config = dict(
    crop_scale_min=0.5,
    head_dim=64,
    qk_norm=True,
    label_smoothing=0.2,
    loss='cross_entropy',
    residual_init='none',
    muon_scale='match_rms_adamw',
    momentum=0.95,
    nesterov=True,
    max_steps=7700,
    lr_schedule='cosine',
)
Rows from block 2 of a small image classifier, named by matrix and row number. Rows with one number belong to one neuron. Each number is 500 + 25 x the weight over its row's rms, rounded and kept within 0 to 999. All counts start at 0. Numbers have three digits each.
After each neuron's rows are labels from the 100 images, of 14976, where the neuron reaches its largest size: "patch colour" is the nearest of a few named colours to the mean colour under the peak. Only what is clearly more common there than usual is listed. The data: photos of arthropod specimens (BIOSCAN-5M). In brackets: how many of the 100.
# gate: MLP gate (model.blocks.2.mlp.gate.weight, 416x160), inputs 0-79
# fc1: MLP up (model.blocks.2.mlp.fc1.weight, 416x160), inputs 0-79
# fc2: MLP down (model.blocks.2.mlp.fc2.weight, 160x416, transposed), outputs 0-79

gate.47:484509481452509522535518548537514519462531527476527517501468501546513476441452517475478526481504487520479462505497543482468500509497495505506480542488515519511497510519512516532482514488481527515516513536483543518461511479513474485473483503
fc1.47:505495521524479471508467473514468523506522527559504489516507544498462473493501478491471506536498484510484498497529514518501483469498484518474547472496466484508479453536495478463536557491507498488510550502463478440511465516519506480457541485
fc2.47:529452528456537499467489471500538508498468459468483546497493494489515543518547534515532510455470485512502513539459527483532504488508511498539454544507526507514498515454504499494513460502460486496498529498498513513531505497511512541508485489
patch colour: grey (58)

gate.92:471495466477487489516431493492509511459526551524525476505512533502512447530462485480544448503523469485533505475474509511474490499494540450536503469486515512517472516503480542507507501501523527488535479465511525492514505487472531507492526485
fc1.92:484550448483471472471479503516490540474459521484530507559472530530499543488472480483510502505489493465487523521510489475499499502488461461497495490525518527497527500480498505469495492508499432435490539470471474498536534509540514477522506472
fc2.92:510523447525475494503523462525533464446464489480506490525490509504493486510490515507501509530494460532510504483476515510499479466488513494491513508474459523511502507498539566512464514457428492508552496507488529511474478524454464459491505479
patch colour: grey (67)

gate.253:497503490501481510529502525475476472552544472532497509535488459489511493542488477481460490490517482489527503506512484477491480499520508438493521494519493514480491468501494568499471502463534513492510479517482511494540490476501479474486499515
fc1.253:515548527494521507489540481494485525474495486474535535527496494517500514485517492514480539512486535489505496478484518533485527529479472520477529511451510494529494539507493467473545509531494506492505505438512509470508489537482546497521505489
fc2.253:549503512481456535525476516485470499533525503519513486532489540482535458546513495529494503501487498489528502488503516510483487500517498496537542512495510555476487503491505481460467506457500538530476456451472489458508479517516550528522489524
patch colour: brown (80)

gate.29:492526518462517517475494498485488527491482504509504491477458497507488491473525540499467493496526500490495516499484502495507506512490437560524498448523487483504531555516485419523512510535495506431486485469520482523523520486465497507489507485
fc1.29:495501523499490501503527531463476481509502481509486463466479477515529506507520483494501532492493516531469474514519522488516525503507516497528466518461494498500527495538504530516524485531520497455538480497502452482521532515520534519453505517
fc2.29:508496530473469495517506475539447466521541548500478511480503460517508479510492479478539481479481486533504495508505515461499483477486529482539477513495503483476479473498485489541525489501507518560502498477468500492488484479513496459526487532
patch colour: pink (91)

gate.67:498506471510474507480503478489530504458496513466504534514530507477486538473475506487531442491492506487547487493483469503507509522491527526516517502519527456499521506510532520479494531538472465489517546490526529448495469510536445532548504526
fc1.67:496483497516477485481551485496461491504511495531443501484493467500511516496506486529501483521496468465492445502482522493517535542492477456504491493529463465472539450499508501494527520501531509508531461542496473478515549512484526485532490519
fc2.67:535508491538500482523540506468499526510470539524525496485476503488481509481431526473477523487507517516494468492554504475510498526480468529485518494525515537488531531440476509478472486504466496480510531463486477447502473504529520498493517507
patch colour: grey (26)

gate.134:491521539505461503511499511487466522514469465435515507510514478501514510509474468485455493517497494491499532500484478494509487484490457549502473521459525508531491428513522519503513540480535507503517465466503526529486513489503532513474483487
fc1.134:508487545495485504501487537490472497543495529491491506522532498546521500505443525461494475451469499472478543517516516499535470488494497523476464527479467545516504465502507497536498504502504529460513495479495557528513493481472491512484468492
fc2.134:467523503554542540472504515515503513522543518540474474479522501521511468499474476502507526482480494471455495472531499524493465508495463519523506505532528490489454498538488511453538507539503489455514510494497490494475506460483515481505507481
patch colour: grey (81)

gate.287:493521447478541516498469528500500528531512513489485495538547490531478532499510503521501473541499441436513512566493474491488460472465476497499481474526505490519515479516503524512517490473503474486501480500481504528523503504520506490491479489
fc1.287:490509525516473490477524511518472463455474499513464462507526507476552492534494481467531521417515544553471460524478484543503496518519495501478520535475490473470471497491519493516523511502495512529529501444521517484514514490526481532497493523
fc2.287:475525526504484475480461521518478473482482503506516501502474456471517480514506492529529496452463515558485479495459494517466479509468523469512519542502513487440464545501515533529497470502515527508479475505492528502497541479507502501489536493
patch colour: white (60)

gate.283:512510506524516507523512500481516513520469542466479517498492503513513479501478439481468501504518525516480531539504506495482467529532519543506466501543481537515491466508468555459522465483525513508533505500509484509519493463507474483510506481
fc1.283:509488490522508464480510499524453483471491439531525519483476488468456492518553528479518488492501501484503535513528497552478515502476506506438521496451509476534475462506532504509540459543487489514514503495517495527545557520506494464530513535
fc2.283:526505509492458488504472518509515523496487537470555513493459513513491458478520460488507480467515527477475473492490538518478495475462495469538517525505506496494524486547525484478492525520474563507496492516528486459491512513446470478535490488
patch colour: brown (61); grey (28)

gate.115:468499455485480475487509491549517487503475464509517485488516507523475548461513520531486496487551510526532455503495473533508487521476526551570565539490500495523500469475479486454486509448506463495496516519481477514513478527484478452516526492
fc1.115:494467517557521553496511495502507582522543488529491496504547491535561471518514485491502487488512481519488526456495514516460484513464543459453506508508492494454471489482506526487499514487444500510470495473520491515499485510520528483489489514
fc2.115:472479514518469486504506543516498472472503499531497516483491467528540479518533517495503507488461483535430519497488445539485487503510524496481468503482526507467519477487506524522503508494471561465493558528484509538423488537503530514499534502
patch colour: grey (34)

gate.336:509497511498475525486511463515503536489489485535496494497503500536463505513519516506500516505477468474517533502524480463518514507487494452484501479448461520493506509535505481502480531508492454490452476474479529515512493533499533534461561492
fc1.336:501526530525440538509461461535515521541491501527512513522485478462546458495515518499526509484490521552484489489474541496480526517454458480488530516524496495491444519499521493502498500513513499457462488479525512516483489502485517489494549522
fc2.336:471489491504543489521502502474480510500497511518520520522499474493512527498481477531493506521527518513569481496484527521492501531483466540523522513504543504505458524533508482500478514517500522527516414575480492553463518442510480520480507493
patch colour: grey (26)

gate.372:502515503518511483465523470516500521488520488463430491509472506490498511504550520484519517472531520483488463514469491475507520514529496504509474481525473477429525478507525531512482524500519520460489505523455552520461488503520503498474538469
fc1.372:520487524496427508513501509502522509483490507486493515502482514474496532483481473490491521482556500516496552517535475444451496523517527484500468466489512498508495463492482510482466493483474477476470453471534512499514514483485515522463501549
fc2.372:469488471520474487484503566492481512556492518523520483507522461504462519488476495517494494467480508469460527440525501489477459507485504507503498502511502511522446520518498482518496493522478493495528463529474528528459551445483468508475509442
patch colour: grey (54)

gate.192:481528500467488517497541510517457515519499510514535499520472512508519497473460533481507478523479522489500487483514469534484466452510503536521512512473471525493513488530501520520502459527484471478463522527522436466508486498530479495503466488
fc1.192:467499497509477531487554532484526506526494502514499501495499512518476475490524495458523525501540497491523492535540528467473492470502497508468517544477509509506508495478530504475513502492489486515487492451463522563465549527486514479441547455
fc2.192:516479516511493506506487471494501524475509500486479566507481491469482515472474570484469544474492513556455499476497471520527549505535507514503513527471485490523506530458523514530499468506535508517501494482491444479544510485539498530500493481
patch colour: pink (87)

gate.229:500500466484485484506486485506500507473457521471479499485523545509498505511476484535557460519475473473493461526487514481506540528530512477495515491515485472441498507483519471497504490476519512508511510471506506488480488486519505486539527495
fc1.229:479519465519483488487517495511516530486488526465471478511498523531517477485457465519528466501453514472485480528469534476491559494543479500515467477491492473467472475457537488496507498479517493455466515478486475486479526485516484531480523481
fc2.229:480515525503506499446530473495488488517526511503484503533511500468484482464495508488448487507481506522451445482524511509478499523483469530517474549501514535444564481475474520506485461532510529527481524480473521476506500486503504488492522533
patch colour: grey (62)

gate.63:504479495483520498533504505488539534459495426520461503498491485499480528535475519509456460517480473485512496493542495448481503489485514514514510441539498497515473470480514515514507519519493510497499497487551489470461495481503524502504481479
fc1.63:443488464509478537502538481524481526504493464493483506509528526453504500529481544456534444525502522529473461530498511496523480534453499490539469492503497493472534487472544464523506503466493557492481465553547475526492518531496510503481484481
fc2.63:523501539468501528504484487486511502556519468518473508475461490512501461538468449511483497499496490479519483497532482474506541478512452513491522511489507516507454515492526492478499509446491510515495503476448527503517449462503527541502505461
patch colour: pink (87)

gate.11:505491484479532514503467502529485537503511468510486504490469472474482510481534490513502489515493555480520505512528503486493523505498502504529468511481491470500499455571479531461506492505497509543470467521479510497536514485552485512500465524
fc1.11:517515526521508495476481506481487515504485468501502471470495477477508498548435496505455434509534464445523498504488519476501487514501525508467509508506510537542499521459508498524535450510552516497515531496555467486479505503489496525472553520
fc2.11:444518533498507548501507521522501476506512495468464526514510463487508483489513479520515481492470511578480492484498487485508480512540483507465472544515501477521504508507478487491480465572501520545510512537499494487548510528503536525458479502
patch colour: brown (52); grey (42)

gate.54:475472494488460519481510499477517539535489481480482515472575515514477492517478485542476467500504491530486559448504458514476543491501474500535508527502489513510514516528504504458470534474502485516526499552517491482509488469540503440472471466
fc1.54:529471542473467527492458514498532496495518508479510489534502478495497532483537469537559499532474507499510499493489476486496532507514461467481487481464450479488493471538532492529492502527495491486506430558496473497564508552504523493510481520
fc2.54:503513519508511455528498502465503476502504501510524469511462497454493501549568462516489495517521477544507485482456514504463507517522443516474528473464510536485543486504512505489545503519420541517520455507564460482452476530469498485457518523
patch colour: black (94)

gate.400:508512471522516485496494531473537479499502511515494505472529459498471465496521511432517488472512502471467532532518485509481471518488531466486514517508490507559483543503488510480477536509504542517502495508511538479509523511489502476499559509
fc1.400:551500510502481510513527525475500490497472541465551499482499463481505517521500503491477521493544470476505489459494537547512492507447510512505468469477496469496494512507467500524517480534516529490487479529475478440507501501495515489512540506
fc2.400:483514526501505488542491540510523525504530568476555499517498456512475501514527527540457482512486458440485469493490506552524521497505505511509504485491472456492522504522506500466492489480500520496523520497455509489480530488498499500460550474
patch colour: brown (84)

gate.230:490532510491479486461474500472473494493499485493506497499528509501489536528543547460510491525535509472495515512509494470529470507497528499478505495501468476520461516488473502493509524505471529446461499577495498457489525438480465503452486515
fc1.230:473505507529495496506498484528541479491448468521517482496507490533509478506439493487505537513514516478503486531502515501488494494479462492515518529515545486469562497566513504485507503507506474506510481447517504541486469537507527531501528514
fc2.230:459484480513527468548510515547505544474491473510477500564518467504496453488517532500454497476550519502527542479513502438466516527493510521488462526484490466524493553500515491514497541553486550498496480510482496470520498462468443495511483487
patch colour: pink (91)

gate.51:474530485506484516511460553501497508487505491501495537489480526506518489516507462514499486469433465499516495522524499495510509546438494501564496479488529487495518493543518458495492504536477515507527508495485503497510513512555536477468502552
fc1.51:526440492479509512504525452495495462490465498477508468501500479479493515502517515473504480533566537541505500478467569473526524468516512492504525518541493483538471518463505520459469484469513465513473460515509479507500482527436494550472503497
fc2.51:513488489489496493455499504507473514478551472486484546470515487509459539488494486486527478493490457547513473546455502530480483498453515464530495439477499520543526562471458488501467507501526514510527492504496488512516546466504534517495496531
patch colour: brown (56)

gate.22:487530522509480516521458523508505521476509552519473450525448528494478535504510485507550524515510506512477513511490515523517485514485506486535498520507540502496511551526417554477516522539430506526463488520494499487482508509505496545496502511
fc1.22:478479527517488492485511506516504465505504508491499459521472520483509474493497456552477535488454513468455552483485479476499554483461495511552444520481548508508513494527476494517500515534541526504474549479497501505505521481492534488516545521
fc2.22:554487483507478539554474502508510496461464529485537535532502469534494511509527517515525471492471516473490516521510488497532499432514518517499510477510491541486470469477485453514524506516469504507467491503534480491451498528525479521508485492
patch colour: grey (26)

gate.383:500516485513490493561503538452477480497461487452545487498529543499481493530487486499533495536521510492487488487487496502474469511501484515507486492529484454491485503542486478530466531527469439548524489493477536533482482458534479488535484510
fc1.383:479512507548505531521496507493471501494484490471561480530518512491517500549488481493482495514529488495505511483515523531477497483524491494519461500484477488466463542482505450507506490501451461485477505496489514475555491493537482452505511502
fc2.383:539503498481483454509518507548515491515514502492446492485484517508518485510455496585504477491466516471495476519511529481518507501523508498542500431474527508485522511474477476515501484496550475470501469486538493507468453479506561517497485503
patch colour: pink (91)

gate.270:511507513479519471506446505491516507516539529450504543491519527514547518495534535555525501465498497486543499518496485459456515528503459499535531499490489455500493512507494482531491466468480525463446465489494517534530487528480513506490494477
fc1.270:526474491481530491498493462484505462494528524505474532496518464521556506512462510529475505473500523478544518513453500488524499507512485508523473525485493517516505514508484445534476525478493461458507478526537517506443476517471477510493511494
fc2.270:492499463523497501511466509516467487505521476487490502507453482524508459530540500471494481551522517550508483476467496550529524471472536466516536487468505516443486462530554505487458472512522517494464495506484473518501494452494526496464507469
patch colour: grey (85)

gate.221:492490489495542512484487509485510541504490525532519498516499519547540478508528531486512493462508457479532539507474535552429475504435523509543504509484468492488501483474523491509461484478491465479508494502499474523510513543479504481464505493
fc1.221:504441519509505478524473514503480548531509484505481498484519484535457493449513488529521467482520522501461532500510487519546511512518505513477490477475524481482500530509497528482547492565501505532502480563531545506478525492525527509506465499
fc2.221:480518485443512518446524483483487537500541540523514485489533490530509527495543472547474500514536484467498537499461467517500505552497518539506461487484509503495495502522484483512473502496534457494522508445505508483494526558502513531497446522
patch colour: white (99)

gate.255:528497536540502476507528510517493508544530536472557527504565491504519484484508497496472527487515466515453533482501526488510498481511467495474519506444469484545436451504494490467492517486475487498534459514513504526487495541492454465511486515
fc1.255:538472521527520500522491509539471485547515490470518521501482437546508490525507458496472496506510502492494514474481517469549474492515453531462502521477491450483499475478505520441483545523467466554524474538495486500509477506503535507476523478
fc2.255:513485508515550472477480525478502487456490505507499480541426550524525525532523539513532464489479482474533491490498465512530470521485545479531485476468485504478485491470483520541522463463505508470481536548499503521467515483488501485520480512
patch colour: grey (71); brown (29)

gate.145:570477486503517474448516507533505512493482479490546465498467532529455517491522479490514488483526479484533510518524507462471482510514490449544528491488505481511515478479505522531530501513482487539485468495505483483447514482514476443492527496
fc1.145:508520501499496528494493499493516488503516537497493495527523552437502444480540497492506582525510483526502493509468511445504475508491472483492475493554523537505525505481453453500473480563514523517477521506516507465465479534498472470519524480
fc2.145:535431461476466513481509483489495506472480556529479494517497465516534513539502440517501474462508461461517494473532487529527478460487457504539521500474475516500468526505514542492470538461511513490472474530513501502492531493492519493492479514
patch colour: grey (68)

gate.128:522541492468528495491459533525494529534491515519511533529547480513474536503543476460499466481472499505516506479472445499474457462493509500482470532503524503505498523467476532499483518527524484516498507480526472483509523480516503505473487497
fc1.128:493485478541440473498542463495521485479539514432486479485518519502467478495499497544494555512483522500517534502523504515496497524494528506485538456451470537490513472524551470513482509483480503506487525514503555525511466536514491497531479551
fc2.128:493538531463509472542465516514455516530529529513522511462514504541477463493520479505485493450569519501488476504488483516460492519486509488535496500487509528478491515499476477478498521509524506491515511485472513510519464537525490506519468543
patch colour: brown (82)

gate.195:521497563466504500538498505447532506478505471489526508491528473547500479466510454533474444542529467503494493506481502542506490494546507501489510491515499541523487508511487520496452517532451491540534532451517533521509482478503523500537487490
fc1.195:480537472468522469496530516539489490520487493498516495502501496511501510507484522503476508541513481516491505485503490519522497547466476522549513493518518492502506460504506493522484457476502491452465495480494442506481497516489488511490546429
fc2.195:498522517492505496476524455514462525496498511501479452547505469480498490520504506504475458510517492490508480472514476539538479514491562522537521464486510480501472493482495464490499510556526469542538498488489522487504513518496522536488537512
patch colour: pink (95)

gate.286:478524460470495513507507430541506471527481506509533514496483493504511544503476536490518534501503472485509459506523488481489494531524552483527498512501497472447512509521516502498539507530510556495492492508487505452543499509487507450509504507
fc1.286:514499523436497477547512481533480496538492493501485543511487483524519507498484537481529521500514507501530481503476501522506532473533499447532501498512458514437503475460513493495541512489501500510461485496453477523456499489512503556491519475
fc2.286:481510502536532475470484515489497516495518507447492524476500516514510453534477482529482494499553516538523537533482477527493521519466506524461522456480532513522457495505500497509442525493482472513493505476532487507435506476484470531507460514
patch colour: grey (57)

gate.364:458539519498497526496488498549498494513529486475534485495487514479476511512487484480516471489524522497467465468541477474486515557503502510508540508477505496512501489424509510501567477487461509482497558540518470486482536530517469520484509508
fc1.364:534520491485481496523525495535475477491508485517538520481479505487459519497473468502577491546500480504490480499511522512499481539500483514473514452464549458519481502499493451509482510495448528510475492509561486446495505503486487513442474543
fc2.364:434504516497536523504464490497482508526525489469495510538518486528523481514505484435501477480509461524504513532534495531510506502496519507564507489483488524513528516545523527509547486485533497524453526502494482494526497514493486499524528487
patch colour: grey (53)

gate.143:496480465515517517486543477506504498520521467501519551493527523469489487542482488497519540477498523505478518468511445504512482503504494509509442522521498462544509461495516487485452517466528467488484511513525519511550521506496492470472473508
fc1.143:498509477524493510516513520522515489478490458490488462497532545500518498518499485498535505501516528478456461454506475493466498512502524539474520464516504498518460431512489490488457559498524495538513526520512495480520490499462468529488518507
fc2.143:499528522470477469502508503519466513482494520500508496526500444516503498517518473519445467504508463512515523516460512478537512495520516470488529501472498533484500497512467504504540490498490486543504497444498479471496484554511518556512500491
patch colour: grey (44); brown (41)

gate.308:494540501512448439534444442482510509539482501490472485495482503472528507494515519494490509482526501529491495514492478454493493525499529464479523520465492504502513504545473488491535523496532499534512455522476536550526544461516448483536519493
fc1.308:513484470470526507477519496462467514481551476522509502528488483464464505528503507533504520534466512473478500486484523493488506537555480513443495526484479496479520531486520503483441473458485472505521511506460509533508478506501537488493503474
fc2.308:481508495475510466503480544487554508501535470494525501494534530471482517533499502552495463509463476510492488508457515496479506488517470512547508515509535470458475514515478517496507520473462473535480484502496501521480496465458495512489498510
patch colour: pink (89)

gate.198:540500541526491494515501468517515545515552499489444486509554491515495480430539481542531474481506499498463519466448467480545502528475482482478498497490481498507485555494464502470518538533488480479527506543514515467519522509498490524512485515
fc1.198:533483493520487509435517489510466475497484504538483503522485494507507505507499525486458483506487475528497513483506488548427499513451486505526550501520505533481512501517498481520459485501489488480474500461550478539513469578521524510534483544
fc2.198:511503476492543502517510466532469512491522524505461441491512413497480466509504477489487503534529453530496505473501531501489506549505508483462481477490490473492504547505532465510469491541483512474524480441515530517498490557534464533513464459
patch colour: pink (98)

gate.385:509498462474517500503487473500478541511480492539502492490504497513490507512514467461556481513504481532534503473509519506500529477490506501483532445509579489521528488433438484504470549472522518517530494479484449506525522464507502487499536502
fc1.385:500473454515481479520503497483481528500474470525483466497513498499531520535478485512538516514492479505527513455527506470503515469539521527477513460537531498530528487467455523529471510511508535493492508525478470456506482462486506492478507513
fc2.385:487494527492492501522484471513484458537529494470530495528518516509511468457498475504489525460515552495476513529477489505481503508488512501530500572515492472531497482508499504510509476491446486498493515477524569522517476566484470518518524496
patch colour: brown (54); grey (42)

gate.60:520488475481510514482531481474482508454522510474504483488516515472505481508549468507505513521513465487500450477499481469468554492526471468543512495502506458511479478549474533486493480500504465453501467512501492484519528507490562509564485545
fc1.60:541492502476498497502497515506493486534483493519469474506472504524505496501464496480463478421522477464505525492490480505490491492485518548492530510503535491498466446503509527521504487504503484515501470544491538538536485477500506514442527548
fc2.60:515550510522502503485519461457479515495495484472509515495507445511476512534522471526541505502451485496506464507462523511495509461511500463467454507519512506475478512528508446498519487510464503527482478496544496497469522539513469491539511499
patch colour: grey (79)

gate.15:500516510505517512464533490455449470513466480482527495482505508512528480510488496538504441489510479435492488533529518513467463428511490514500502442491533506521492505487497493506543541494470508509543508485572496504492477542509485512524483533
fc1.15:460464551465488523511513499502492493489515501539522475500508502501488501491513497502456515502492472503545508509541477518491503555518519499485479551524489531479467502491508491527470454507507474485519507511519486545546519488521521518456549492
fc2.15:515512522534489474490490488499503533527527506543468489464531544486535479497447498506502523518473487467531518465473512501518496511459497557504496477482475485566510523528535515481476484512517464463504486481503546481503466508490531465530498482
patch colour: white (61)

gate.252:488484468551518431512524500497473496522492521475497471498544485517520492488525480527519501508462499473499488514481455513538520499530481497517497426549521489514495511546497559497529509513529519528505568470548537508508523487510482506516487537
fc1.252:522497502487514488509482488510512501533506470515491499482495477514460452504455450523542516489503526490463484463526463487536509498541510473501476490540451505482516552501489488453516520512494504507556563471528498525490486516490477509482487544
fc2.252:506479487518491502495522529482491487507507484512500537541521533491524484458463544518494509469505510536522512533518521468467548449475467523519459478543477516474502492485443497495535510504490553510515508496537510500509494513461494469499510522
patch colour: pink (98)

gate.94:522484492538482444465470526520486535479514499542526530486487537512536474483540493524506493501498462514535476453522520537522490508472493478501492521513498524519537449468488500451488511472505501485502515514532457477497490515500486449506536477
fc1.94:527508523496530510475510525531507521512526497495530478541516483484487508521503467526517505502512516495530475477514507477475490501509479511544460446535486473494482469487486515505563486534504466541505515432483501491429510469480511477510513509
fc2.94:478542482527491469534505527517507518464514500548525546529509524492478492502495492535542552464479528516516510494513518499474488489462534505522508521499512508489538481493516493499531483445491537484498503477495477521472519554508462465468513476
patch colour: white (66)

gate.12:496520538517524533482499534508511528459484547520541499475485454514526540486471470524455470521487535470472459492537503506523508494509494460488548509507483530508525481506487508513523478466540508536452472510535542504530502495500497480479473516
fc1.12:516493526526458470533503511484497519506468513532541506539514450510556499479462466464519449517483494512487489480512534471527492477482556462488502515562516499494472516504502485497484498492488463519510496517478528493520499490484496484510504475
fc2.12:525491474484516492508503460484489494504526497504474502499519541498456476506499527461471541444521515495484522511468532453476531485500469511502467520486489464482522502503523525483511479522481486476508529471464491528466551499486556502479506503
patch colour: brown (40); grey (28)

gate.46:542500490476515497487462538501491516482513546528496516494469527531512453429543496529471456449506518494487529482493519532501518538486526528450523496504499501534505550490509491509501529506500488517507487500496528509509513439475524493519493527
fc1.46:473480517478491475533526485489503503469505465469502514500519458477479486474466526479539519476495526452494497491506465491512480492536522462519483514517530514505497497493463528501509463529512529500511555493540523484516445518536454563510490446
fc2.46:521524500488518474509507519517513517545492509512494523507514483467488465518540498468520504500522511452503518511497510460477476516513521522514462470464509459468487530468444481493545527437517461526472492498455569476495459474515499517523484504
patch colour: pink (92)